config.yaml
objective: "v"
cond_dim: 256
weight_standardization: false
max_grad_norm: 1.0
warmup_steps: 530
Rows from block 5 of a small class-conditioned image diffusion model, named by matrix and row number. Rows with one number belong to one channel. Each number is 50 + 10 x the weight over its row's rms, rounded and kept within 0 to 99. All counts start at 0.
Before each channel's rows are labels from the 100 images, of 14976 (inputs lightly noised), where the channel reaches its highest value: "strongest on" is what is common among them. Only what is clearly more common there than usual is listed. The data: telescope images of galaxies (Galaxy Zoo DECaLS).
# convs0: first 3x3 conv (model.mid.0.convs.0.weight, 192x192x3x3, each kernel summed), inputs 64-127
# convs1: second 3x3 conv (model.mid.0.convs.1.weight, 192x192x3x3, transposed, each kernel summed), outputs 64-127

strongest on: roundness: cigar-shaped
convs0.38:47 55 42 45 52 35 63 47 46 52 66 37 40 45 62 54 50 49 61 43 47 47 48 73 46 41 66 55 70 49 55 52 55 47 50 62 52 48 59 65 44 53 60 39 61 53 49 48 44 60 64 49 47 35 32 53 50 34 54 49 46 38 42 48
convs1.38:40 74 47 45 42 57 77 53 52 61 33 58 69 60 51 53 57 56 57 54 52 45 46 49 63 54 59 58 25 33 40 50 57 57 51 26 50 59 52 30 41 62 46 52 54 53 65 48 35 31 40 44 70 64 62 49 44 43 52 40 56 49 44 60

strongest on: shape: star or artifact
convs0.118:31 35 43 38 55 39 46 69 48 50 50 49 42 60 25 57 53 46 54 64 52 37 63 38 19 57 62 49 53 40 44 48 55 50 62 55 44 59 49 44 45 53 46 53 60 55 43 56 37 40 54 40 56 52 20 47 51 51 47 25 52 40 51 46
convs1.118:43 59 36 44 31 64 69 37 53 55 38 34 46 44 39 30 47 54 53 54 58 54 41 36 63 46 44 45 47 42 43 34 47 61 53 48 32 42 51 40 60 44 39 39 46 44 63 55 35 43 62 59 49 39 60 30 39 56 48 41 65 52 45 65

strongest on: shape: featured or disk; edge-on disk: no; spiral arms: yes
convs0.132:57 71 42 55 41 53 77 44 47 57 37 52 51 51 56 55 46 52 42 58 57 61 42 54 60 53 34 58 37 45 43 62 61 61 54 48 49 61 66 38 46 58 43 50 43 61 45 51 54 45 59 42 44 42 56 33 47 65 54 47 54 48 37 65
convs1.132:61 28 43 66 34 54 27 68 52 46 66 56 49 50 35 43 57 51 47 44 39 53 46 40 44 63 64 42 48 52 55 45 33 35 62 64 55 49 47 45 52 41 51 50 38 41 48 56 76 47 31 53 57 44 50 47 51 30 42 65 37 52 52 40

strongest on: edge-on disk: no
convs0.17:55 47 41 21 30 43 44 47 56 65 49 51 49 53 62 51 48 52 44 59 46 46 44 42 41 52 45 48 25 57 45 54 66 59 47 47 40 43 61 24 51 62 55 41 31 48 54 56 53 21 44 31 60 45 52 44 54 63 35 54 56 66 51 49
convs1.17:55 53 60 62 53 43 77 44 57 47 56 28 62 41 48 58 49 44 45 55 53 62 54 49 42 43 56 67 60 41 47 45 36 59 60 49 46 61 64 57 58 48 51 47 49 35 31 50 33 72 52 65 46 51 34 56 43 47 47 53 50 55 49 56

strongest on: shape: star or artifact
convs0.155:51 53 67 46 70 60 44 46 57 45 50 51 42 45 57 48 42 54 57 54 36 52 30 75 67 51 43 50 46 53 67 52 49 51 52 56 43 46 43 74 57 46 61 57 59 60 54 49 44 42 50 60 57 40 46 54 56 54 51 42 39 51 43 73
convs1.155:48 34 32 50 60 58 22 52 49 60 53 57 41 64 61 45 28 39 48 67 43 54 34 47 54 42 62 39 45 64 55 56 40 53 37 38 55 55 22 51 42 56 50 40 42 57 59 48 64 41 49 43 51 61 58 44 49 37 36 60 41 34 44 41

strongest on: edge-on disk: yes
convs0.19:64 39 60 48 52 59 42 40 45 34 35 69 43 44 43 50 33 45 59 40 37 54 61 57 62 74 45 48 53 52 64 46 58 56 46 49 53 56 47 60 52 28 52 67 51 47 45 53 68 48 54 58 42 61 56 41 56 59 75 52 57 57 47 66
convs1.19:47 48 31 51 54 53 43 39 57 58 53 65 58 38 38 30 56 62 50 33 48 34 50 51 63 68 48 29 50 51 47 55 33 42 52 42 55 62 36 47 43 46 57 51 35 47 38 48 50 35 41 54 67 62 65 29 38 34 49 43 34 44 60 68

strongest on: roundness: round
convs0.30:55 42 50 46 51 53 49 53 46 72 44 48 46 43 34 40 43 59 36 55 50 64 39 24 61 51 51 52 40 48 36 51 62 50 55 65 49 63 48 47 55 55 55 45 45 57 48 45 63 42 51 68 44 54 68 50 50 28 50 46 47 56 52 49
convs1.30:54 52 41 49 32 61 60 54 59 56 37 49 64 61 50 62 51 53 48 55 33 44 51 46 52 44 44 59 56 36 48 54 54 47 46 35 53 51 70 29 46 40 26 53 49 45 68 45 42 51 40 39 37 39 57 58 64 67 50 53 54 51 69 53

strongest on: edge-on disk: no; spiral arms: yes
convs0.31:53 48 70 55 55 27 36 49 37 28 52 33 60 54 49 40 50 37 60 48 55 36 56 57 55 53 55 48 58 27 50 64 60 42 42 51 59 57 49 59 39 70 49 49 43 52 52 56 46 83 50 52 61 43 44 47 41 76 65 41 47 39 53 71
convs1.31:48 60 58 57 32 62 42 37 67 53 47 59 46 43 42 54 46 74 52 38 60 50 49 64 36 46 41 63 63 38 48 40 62 54 54 49 44 54 47 44 51 33 52 59 42 47 40 45 61 20 44 44 45 59 58 40 66 51 47 67 46 67 42 54

strongest on: edge-on disk: yes
convs0.174:55 70 35 31 40 46 75 43 56 57 43 50 32 48 55 56 45 57 52 69 61 43 79 61 39 43 48 59 58 36 22 43 64 45 61 58 27 57 54 47 43 52 56 42 54 50 41 47 44 59 58 46 43 39 38 56 67 40 47 48 48 46 59 67
convs1.174:63 53 41 29 43 48 40 85 44 69 62 58 52 51 33 42 38 35 56 44 58 49 49 64 47 54 40 27 55 47 49 46 51 50 34 37 56 54 55 31 56 62 37 68 60 41 52 50 40 42 59 48 44 51 51 41 36 48 43 35 35 55 57 45

strongest on: edge-on disk: yes
convs0.134:67 61 52 64 44 50 37 46 40 51 61 52 46 55 48 49 53 44 49 50 41 43 36 38 65 37 47 55 50 44 38 62 50 49 46 39 51 48 39 62 51 49 47 53 49 60 65 51 25 49 66 54 49 41 70 43 38 47 60 45 42 55 54 65
convs1.134:46 42 51 47 63 51 40 54 62 53 33 51 51 41 47 48 54 78 57 40 55 45 51 46 45 67 57 31 49 45 42 45 52 58 47 57 51 56 32 47 43 82 53 61 41 43 53 69 57 26 48 34 45 48 60 38 55 43 48 48 52 56 41 41

strongest on: shape: featured or disk; edge-on disk: no; spiral arms: yes
convs0.176:53 50 58 60 64 59 64 54 45 50 42 59 53 52 32 37 42 33 52 56 43 42 40 69 46 42 51 51 57 41 46 63 40 53 48 58 49 61 55 43 62 58 62 39 43 43 60 47 57 81 58 58 54 50 66 57 35 85 65 57 47 55 53 43
convs1.176:54 44 60 53 39 53 21 35 44 47 57 61 43 45 37 37 59 62 44 43 52 61 39 33 37 56 51 61 59 49 47 33 52 36 66 61 44 43 40 62 41 52 42 57 48 57 41 52 57 22 43 43 63 58 58 34 62 34 30 51 47 57 39 42

strongest on: roundness: in between
convs0.83:63 48 59 49 53 41 66 67 47 51 47 53 51 59 58 51 55 39 42 54 54 30 51 58 44 49 60 44 57 44 53 45 49 57 49 70 40 49 52 60 40 64 45 46 64 52 53 40 45 55 45 44 47 64 10 40 53 59 54 39 45 45 57 44
convs1.83:46 64 55 36 47 48 42 55 44 49 54 37 49 59 61 37 42 51 63 52 38 55 51 42 44 59 49 59 56 40 53 44 68 52 44 30 39 56 55 36 49 53 55 54 52 37 52 39 48 07 68 75 53 65 61 37 51 50 37 53 43 40 46 41

strongest on: roundness: cigar-shaped; edge-on disk: yes
convs0.96:34 39 38 51 64 62 39 51 37 48 43 57 55 45 46 35 47 48 37 44 46 58 38 49 37 49 48 51 28 60 37 38 38 44 52 45 44 42 58 31 49 63 46 47 56 55 53 67 61 32 45 36 52 48 15 59 42 32 36 42 38 64 57 39
convs1.96:47 56 40 45 40 47 58 40 58 50 61 34 59 33 30 35 65 66 58 42 53 50 54 59 45 50 51 63 38 43 36 39 57 52 60 59 43 56 51 42 61 49 51 65 43 49 55 63 39 58 58 54 41 37 49 52 46 60 57 50 69 56 60 63

strongest on: shape: featured or disk; edge-on disk: no; bar: no
convs0.9:40 64 60 71 55 52 64 52 47 39 49 57 49 43 45 37 50 39 42 31 56 51 66 30 43 37 55 48 58 34 64 43 49 40 43 51 60 53 53 61 54 65 56 54 42 45 55 58 53 92 50 56 40 59 37 50 48 42 57 52 51 44 53 38
convs1.9:52 45 29 35 52 68 46 46 56 61 36 58 46 48 57 53 46 49 50 56 43 49 34 44 55 43 54 44 49 48 54 62 54 46 47 43 38 37 51 43 56 51 52 33 46 46 63 43 57 22 62 62 51 43 53 39 49 64 30 47 48 57 65 48

strongest on: shape: star or artifact
convs0.35:47 59 41 48 58 51 44 46 65 39 46 52 52 47 47 48 48 68 51 50 48 53 20 71 65 59 67 46 48 52 56 55 42 58 57 45 42 58 37 64 57 44 43 46 46 49 51 47 50 40 62 68 47 50 48 45 45 33 45 43 36 48 44 64
convs1.35:58 40 50 35 64 52 45 47 45 56 55 54 46 61 62 64 47 30 48 48 31 53 35 52 45 44 56 31 49 61 56 59 52 34 40 48 71 38 42 66 48 37 59 53 57 49 57 53 60 62 49 45 50 54 52 42 39 43 48 43 33 43 59 35

strongest on: roundness: in between
convs0.57:40 56 49 40 43 40 47 47 51 44 41 64 46 45 43 52 45 66 57 48 44 29 52 79 46 47 52 49 40 62 46 38 44 61 46 56 24 44 49 56 44 55 64 36 49 59 45 57 66 42 47 53 39 59 17 52 55 21 35 46 32 51 50 52
convs1.57:53 56 45 42 58 34 67 65 38 54 56 60 38 68 40 32 55 56 55 56 45 36 44 48 46 52 51 56 53 42 42 42 58 42 49 47 49 55 48 34 36 57 34 55 53 43 64 62 32 55 43 56 50 32 59 42 39 56 57 47 46 51 51 47

strongest on: edge-on disk: yes; roundness: cigar-shaped
convs0.135:45 65 36 52 38 68 65 33 48 50 46 48 48 52 40 42 53 62 25 47 48 43 56 47 37 51 49 59 51 54 48 61 55 44 45 48 53 66 39 37 54 66 51 52 46 66 50 59 58 54 52 41 37 43 62 37 49 41 42 74 62 57 30 36
convs1.135:62 52 62 64 43 37 27 61 46 58 65 56 35 41 44 45 59 30 32 37 56 40 48 58 43 52 54 56 62 35 56 36 59 57 46 66 45 36 48 62 64 59 46 55 50 46 55 62 48 61 55 49 47 62 54 61 56 48 47 65 45 47 47 37

strongest on: shape: star or artifact
convs0.4:58 61 64 48 53 38 45 49 49 42 43 40 41 57 70 63 46 48 55 63 51 52 48 82 53 49 51 56 66 37 59 42 53 54 39 65 46 63 46 53 43 52 50 49 51 63 53 45 61 51 42 52 41 55 28 60 49 51 65 34 60 32 44 61
convs1.4:38 40 51 50 41 59 35 42 56 51 57 60 47 49 46 41 46 57 44 42 56 53 51 50 58 74 40 29 44 67 57 57 45 48 64 45 62 43 49 45 59 53 57 53 43 55 44 60 73 36 42 54 48 42 63 54 57 35 49 57 33 49 48 39

strongest on: edge-on disk: yes
convs0.133:51 31 34 42 45 33 50 64 52 44 46 60 66 51 45 46 51 38 39 53 51 42 34 55 37 54 49 44 25 56 67 44 53 48 61 57 55 43 64 50 48 65 50 35 55 45 46 66 66 33 44 50 60 55 42 64 51 49 38 50 53 57 57 47
convs1.133:48 66 53 47 37 54 70 42 48 50 46 40 45 43 37 46 52 61 49 37 59 48 59 56 41 38 46 63 54 29 43 52 60 57 51 54 45 58 68 33 57 39 43 58 52 48 48 43 34 57 62 51 41 51 51 47 43 59 60 52 57 69 59 62

strongest on: edge-on disk: yes
convs0.49:54 38 49 37 50 53 53 37 54 50 33 58 29 56 35 51 42 58 75 40 40 37 29 58 40 49 53 52 28 65 33 62 52 69 52 62 39 65 41 55 42 42 54 30 39 48 57 45 64 27 47 46 44 41 75 41 43 37 36 48 54 61 49 55
convs1.49:53 60 51 55 65 35 64 52 49 46 52 51 50 59 48 53 56 46 44 28 45 60 35 75 54 38 49 44 52 47 58 50 37 36 44 44 51 54 46 56 36 75 53 56 49 59 39 53 49 56 59 41 51 67 35 66 53 50 53 40 52 55 42 56

strongest on: edge-on disk: yes; roundness: cigar-shaped
convs0.29:59 63 42 43 53 64 59 39 56 51 47 47 60 41 51 57 46 52 68 54 50 61 47 72 64 48 50 46 57 54 50 60 55 54 55 53 51 49 51 58 51 55 40 49 46 57 61 44 50 53 57 50 60 46 66 35 46 71 53 45 55 50 55 71
convs1.29:43 26 41 64 58 45 40 55 47 54 52 61 36 51 42 54 57 39 46 45 50 42 44 59 55 65 47 49 50 64 62 65 52 37 46 48 53 36 39 59 42 47 59 45 42 45 41 59 65 46 38 47 42 53 43 37 42 41 36 43 42 46 44 27

strongest on: shape: featured or disk; roundness: cigar-shaped; edge-on disk: yes
convs0.8:56 56 42 38 45 49 65 55 36 66 52 31 40 55 45 40 46 42 39 54 52 52 59 76 49 59 35 40 47 64 53 34 54 63 52 37 38 43 49 35 50 62 59 32 48 42 40 49 35 48 50 47 46 45 29 59 52 44 54 72 41 58 57 45
convs1.8:41 43 37 56 30 59 61 53 44 42 39 40 39 44 41 60 56 48 57 41 53 52 62 58 46 55 39 57 52 55 47 66 44 36 64 58 55 50 62 37 50 50 58 72 60 19 51 53 61 52 41 45 47 45 51 44 37 64 57 57 52 60 55 51

strongest on: shape: star or artifact
convs0.115:38 41 38 55 60 64 53 43 53 46 51 70 46 52 56 37 49 53 54 41 51 52 30 48 58 50 37 52 47 63 53 61 59 48 56 60 58 57 40 49 49 48 61 48 49 54 48 47 77 39 37 42 50 47 88 43 43 67 44 58 40 55 40 57
convs1.115:47 48 73 63 52 45 37 57 45 56 74 43 40 52 70 46 61 50 37 62 62 66 46 42 63 56 49 58 45 66 59 51 36 60 59 67 39 38 55 55 47 43 54 49 49 67 45 46 53 56 62 54 50 59 50 61 74 34 48 56 53 43 39 31

strongest on: edge-on disk: no
convs0.181:33 35 43 45 45 56 50 46 56 56 39 54 45 53 22 30 47 51 55 31 55 67 45 40 54 61 49 48 44 63 33 52 51 56 59 48 46 61 50 33 54 45 58 46 46 43 45 55 72 37 52 50 56 32 67 53 53 49 40 55 48 57 47 52
convs1.181:51 62 66 53 47 33 53 58 57 49 48 47 29 66 60 65 50 59 48 58 65 54 49 65 42 37 52 62 55 41 40 37 58 58 39 72 43 50 54 47 25 49 60 59 55 57 49 43 41 50 52 37 32 61 38 58 49 46 57 32 56 54 53 49

strongest on: shape: star or artifact
convs0.171:57 61 39 46 48 67 45 35 62 58 53 69 52 51 59 44 46 58 61 42 39 60 43 56 60 52 36 49 53 59 59 64 50 56 52 53 57 55 51 46 61 45 52 52 52 48 53 42 60 33 52 58 56 54 98 48 44 58 52 56 49 55 43 60
convs1.171:51 30 58 70 52 41 27 55 46 43 52 48 46 47 61 58 58 39 37 57 58 54 50 65 53 49 51 52 49 58 65 60 37 42 50 63 49 45 38 60 38 51 67 44 60 52 39 46 52 68 38 44 41 46 44 48 43 30 51 54 42 49 54 28

strongest on: shape: featured or disk; edge-on disk: no; spiral arms: yes
convs0.137:60 79 53 52 46 78 52 45 45 41 42 51 55 54 43 47 57 48 52 44 55 47 63 56 56 52 41 55 56 43 38 57 49 50 51 57 49 53 46 51 47 65 38 57 54 51 50 46 33 68 53 51 52 48 57 42 44 66 57 53 48 47 42 54
convs1.137:43 27 51 63 60 41 20 50 42 57 48 53 42 42 46 48 53 52 53 47 46 53 40 44 41 51 50 52 61 44 58 54 49 39 47 55 45 42 35 65 42 49 54 42 49 49 33 44 68 53 44 52 41 57 54 31 52 43 37 54 43 47 46 32

strongest on: roundness: cigar-shaped; edge-on disk: yes
convs0.172:50 50 41 52 46 55 45 56 51 71 28 73 44 50 58 58 56 49 43 55 44 51 10 43 46 52 44 51 69 58 44 54 36 69 44 59 61 49 40 57 64 40 57 67 36 53 77 51 49 30 51 47 54 54 47 42 36 40 48 25 36 38 58 34
convs1.172:41 55 39 47 64 34 47 49 46 55 54 57 70 61 55 47 47 45 53 52 29 49 56 42 40 51 57 40 50 42 51 47 51 37 37 32 56 75 26 54 43 40 57 53 41 48 32 32 61 49 48 43 51 68 71 44 44 55 56 64 39 52 53 76

strongest on: shape: star or artifact
convs0.100:35 54 57 54 70 50 66 49 53 43 50 72 42 54 58 51 42 64 39 46 39 55 55 68 56 45 44 57 54 61 53 61 41 44 47 43 42 53 46 52 51 59 49 60 56 68 56 47 80 58 28 47 38 46 56 45 45 61 42 59 56 36 46 61
convs1.100:36 34 59 49 57 40 43 50 39 56 61 53 46 57 47 66 51 37 54 45 63 54 41 45 57 61 47 33 53 73 59 58 52 53 67 68 49 52 46 51 56 45 48 44 38 51 48 45 79 36 54 53 52 43 49 57 56 27 44 47 54 46 41 32

strongest on: roundness: round
convs0.149:55 56 37 31 52 57 52 65 45 50 36 35 53 51 65 55 45 26 47 40 49 43 36 46 41 40 55 47 34 47 44 59 51 52 51 58 45 57 47 48 48 42 46 34 54 44 62 46 34 37 59 54 51 42 23 61 56 59 18 28 48 53 61 51
convs1.149:44 66 59 42 52 41 68 47 41 50 45 38 62 56 33 48 56 47 52 72 47 56 54 49 52 48 40 51 57 49 36 45 52 54 53 67 48 49 71 31 44 59 44 62 48 54 41 68 38 44 52 47 59 47 43 55 57 60 57 39 36 42 32 55

strongest on: shape: featured or disk; edge-on disk: no; spiral arms: yes
convs0.13:65 58 45 38 38 63 55 52 30 56 56 77 49 45 50 45 50 44 43 42 63 45 56 54 52 42 50 49 44 70 46 45 53 45 32 48 43 39 65 49 52 54 51 53 44 68 35 53 42 86 37 52 46 53 48 44 45 71 49 60 33 51 52 50
convs1.13:44 57 39 42 57 37 50 58 51 57 50 41 50 48 64 51 35 39 62 60 30 46 60 44 42 45 59 34 56 49 55 62 51 60 49 38 56 54 58 50 52 59 75 37 53 22 56 46 53 15 61 56 59 49 45 27 39 57 42 46 59 45 43 33

strongest on: roundness: cigar-shaped
convs0.161:54 46 35 43 34 48 47 60 53 63 56 46 64 55 38 48 66 44 33 66 50 44 38 47 56 48 48 34 34 53 30 45 44 59 52 42 37 48 63 39 48 56 59 42 51 53 36 60 19 35 56 35 46 53 45 62 46 56 46 44 36 51 48 51
convs1.161:35 49 64 54 43 30 66 54 46 52 50 37 37 75 54 61 45 51 51 41 59 64 67 62 46 36 61 64 55 54 48 32 58 52 58 60 41 50 58 53 47 44 46 45 60 58 47 48 53 60 52 60 47 50 38 64 50 36 57 41 56 56 50 34

strongest on: edge-on disk: yes; roundness: cigar-shaped
convs0.128:73 70 48 61 37 62 49 36 45 61 55 60 54 56 65 66 45 45 52 57 34 47 58 80 69 54 45 46 45 48 46 60 54 50 45 51 54 48 48 58 60 57 51 49 48 56 55 57 52 47 53 49 56 48 57 63 51 46 59 61 50 49 45 52
convs1.128:51 24 56 66 65 55 13 65 48 52 49 58 41 48 48 33 59 61 37 51 67 45 39 31 39 57 50 49 60 43 57 41 47 43 58 57 57 35 44 59 41 59 40 49 50 48 26 50 55 50 39 43 44 54 65 34 62 34 42 57 43 53 44 34

strongest on: edge-on disk: yes
convs0.165:51 69 53 50 64 52 53 37 48 55 46 58 51 45 59 54 34 51 40 43 50 61 34 61 70 46 28 45 46 58 49 56 53 53 46 52 47 54 48 56 49 66 46 60 37 56 49 48 74 54 39 42 44 44 83 52 48 63 58 63 52 52 41 52
convs1.165:45 32 39 58 36 53 10 55 37 57 58 56 35 50 44 36 54 49 53 62 59 52 52 47 52 59 47 37 50 54 52 30 43 42 54 55 51 45 44 48 63 45 50 45 40 46 42 63 53 72 47 60 55 46 43 47 60 40 31 61 43 52 42 44

strongest on: roundness: cigar-shaped; edge-on disk: yes
convs0.53:41 50 40 31 37 47 49 56 58 56 43 47 52 39 40 51 39 54 62 38 51 64 50 83 62 58 58 37 30 56 56 42 49 48 65 72 46 48 47 53 45 61 40 43 55 46 54 63 69 44 57 39 59 51 30 48 51 57 52 30 52 38 38 46
convs1.53:54 63 38 58 34 55 83 46 61 54 44 39 55 41 33 56 53 40 55 48 49 42 51 54 54 41 37 54 50 39 38 53 58 56 55 45 42 56 78 36 64 35 43 50 41 50 59 50 44 52 51 63 53 44 49 45 54 64 63 38 71 57 58 68

strongest on: shape: star or artifact
convs0.150:28 32 52 54 57 62 64 41 47 52 52 49 53 55 47 35 45 52 60 30 51 64 40 61 60 52 49 45 47 66 60 52 53 51 48 57 52 54 47 52 49 61 52 48 45 40 58 39 74 60 46 58 47 55 41 42 51 36 51 71 52 44 37 60
convs1.150:51 44 56 55 55 33 29 51 40 67 58 79 51 47 68 54 53 47 32 45 54 41 46 52 60 62 34 38 55 56 63 58 51 66 55 59 49 30 50 53 52 50 47 59 44 69 40 46 49 62 43 44 56 48 46 62 54 52 60 43 42 43 36 50

strongest on: shape: star or artifact
convs0.58:45 58 48 47 48 67 58 37 60 44 50 61 56 44 70 49 48 56 67 39 51 54 46 68 56 47 46 47 53 56 59 76 41 50 51 64 57 49 49 68 48 45 48 50 55 55 59 41 52 55 43 51 52 47 73 48 47 68 56 38 53 38 50 75
convs1.58:54 36 57 54 54 56 24 60 45 55 50 60 34 75 56 59 54 47 43 45 59 47 40 45 51 50 47 46 46 59 66 45 49 48 56 51 52 31 29 61 43 65 54 44 53 52 41 48 56 45 57 54 53 52 53 43 50 29 29 43 45 49 42 34

strongest on: roundness: in between
convs0.5:35 38 36 56 50 64 52 42 43 68 45 44 48 42 61 41 49 62 28 50 49 68 36 62 48 49 49 54 30 45 66 38 56 55 53 60 54 44 63 25 50 59 40 46 35 55 45 51 49 51 48 55 53 41 39 62 54 36 46 60 43 49 35 60
convs1.5:55 53 54 55 37 50 55 40 45 56 54 48 76 44 57 55 42 53 62 47 50 56 54 57 47 48 55 45 50 42 44 56 41 33 57 56 69 70 71 47 49 54 30 58 40 44 54 65 29 55 57 45 51 55 58 60 62 60 69 51 47 56 50 47

strongest on: spiral arms: yes
convs0.188:54 66 59 60 56 52 57 53 33 54 55 40 43 52 56 35 48 62 34 56 46 39 72 67 54 49 27 55 63 38 60 57 41 56 43 48 46 52 43 51 57 59 47 53 49 55 43 54 44 72 66 53 44 52 30 61 45 40 61 78 52 39 38 59
convs1.188:47 67 57 50 35 56 37 48 53 54 52 43 31 60 23 55 48 72 51 30 51 50 47 25 53 51 51 57 61 55 47 37 46 63 69 51 58 35 46 44 60 35 55 60 46 45 61 50 55 47 56 60 68 69 65 53 53 44 47 64 50 66 48 72

strongest on: edge-on disk: no; bar: no
convs0.11:54 47 51 48 24 59 67 54 37 66 69 53 56 63 63 47 45 34 65 60 48 50 70 17 51 53 43 55 41 58 40 56 51 51 44 44 61 43 51 59 53 46 66 44 53 36 52 48 51 54 48 46 48 36 65 44 61 56 57 65 56 62 42 59
convs1.11:62 44 33 37 59 65 36 46 64 45 43 52 62 57 51 52 46 45 40 51 52 48 30 38 54 50 44 33 49 61 61 64 47 49 55 51 48 49 51 46 42 58 54 42 51 54 51 45 50 40 55 58 78 47 70 48 38 57 37 32 50 43 44 47

strongest on: shape: featured or disk; edge-on disk: no; spiral arms: no
convs0.179:41 63 35 45 59 46 36 62 52 45 36 29 51 53 53 48 44 37 57 50 45 41 48 41 55 38 39 45 42 37 55 42 58 59 56 45 57 46 65 34 39 46 38 45 46 42 31 50 49 42 46 43 52 46 32 46 54 74 50 45 57 46 37 49
convs1.179:42 40 50 51 47 32 50 48 41 59 54 50 58 22 33 44 62 56 67 44 62 53 68 45 46 44 44 51 54 50 42 29 47 32 58 49 37 43 66 38 64 43 59 40 52 57 62 66 50 68 44 49 59 55 26 47 54 67 63 34 45 54 53 60

strongest on: roundness: cigar-shaped
convs0.104:51 58 40 47 56 45 50 55 37 45 35 66 53 32 61 60 33 32 56 48 49 41 50 61 58 41 45 44 30 49 47 46 43 65 46 63 49 46 49 59 29 64 50 43 54 58 48 58 52 50 40 39 43 63 47 46 60 63 56 49 45 49 56 37
convs1.104:38 52 58 44 30 58 33 46 64 49 68 62 46 49 42 30 49 76 59 60 44 56 48 50 51 49 37 46 54 43 51 49 35 53 51 60 54 43 40 35 70 59 61 42 26 60 43 60 69 32 49 47 45 53 54 49 67 50 37 66 62 44 42 66

strongest on: shape: featured or disk; edge-on disk: no; spiral arms: yes
convs0.119:33 57 31 31 45 60 55 52 62 59 35 51 51 49 57 53 50 52 49 64 55 51 44 19 57 66 39 47 36 52 32 55 47 51 49 44 48 59 54 32 52 53 41 43 46 63 41 52 75 37 43 48 48 43 49 63 61 48 41 46 58 45 46 42
convs1.119:56 40 58 61 46 55 44 44 47 48 43 52 46 55 29 49 61 57 64 37 54 62 66 50 45 63 61 54 52 45 32 39 57 50 62 47 42 55 38 47 53 46 51 62 42 39 47 43 30 68 44 42 52 46 54 45 39 41 60 42 54 68 37 49

strongest on: roundness: round
convs0.7:46 68 47 41 69 49 42 64 44 51 46 38 49 38 54 58 43 32 43 54 50 32 34 51 56 66 51 49 35 56 55 52 49 59 47 49 57 38 65 66 46 54 47 41 47 56 46 42 43 35 52 62 59 48 49 62 69 62 39 14 44 55 59 31
convs1.7:38 33 47 55 40 55 39 41 49 56 37 58 43 25 33 40 51 56 66 62 56 50 58 53 59 62 51 31 58 41 47 35 44 33 54 41 46 58 27 30 56 54 54 52 46 41 48 71 50 39 31 44 43 50 45 35 49 32 54 75 56 50 33 62

strongest on: roundness: round
convs0.97:44 56 52 55 55 48 66 62 39 45 40 57 55 53 39 57 55 33 59 43 52 41 58 38 49 38 51 43 42 27 47 53 42 43 50 57 42 57 59 63 40 70 58 46 54 52 54 53 54 53 57 50 48 62 10 55 51 53 51 41 52 52 52 44
convs1.97:47 54 36 27 45 78 50 34 55 63 50 55 51 48 59 36 47 58 46 50 41 51 46 44 55 44 50 52 51 55 39 44 52 55 48 36 47 43 49 43 62 48 44 41 41 56 59 44 48 26 49 44 54 42 58 38 55 71 36 44 51 55 52 61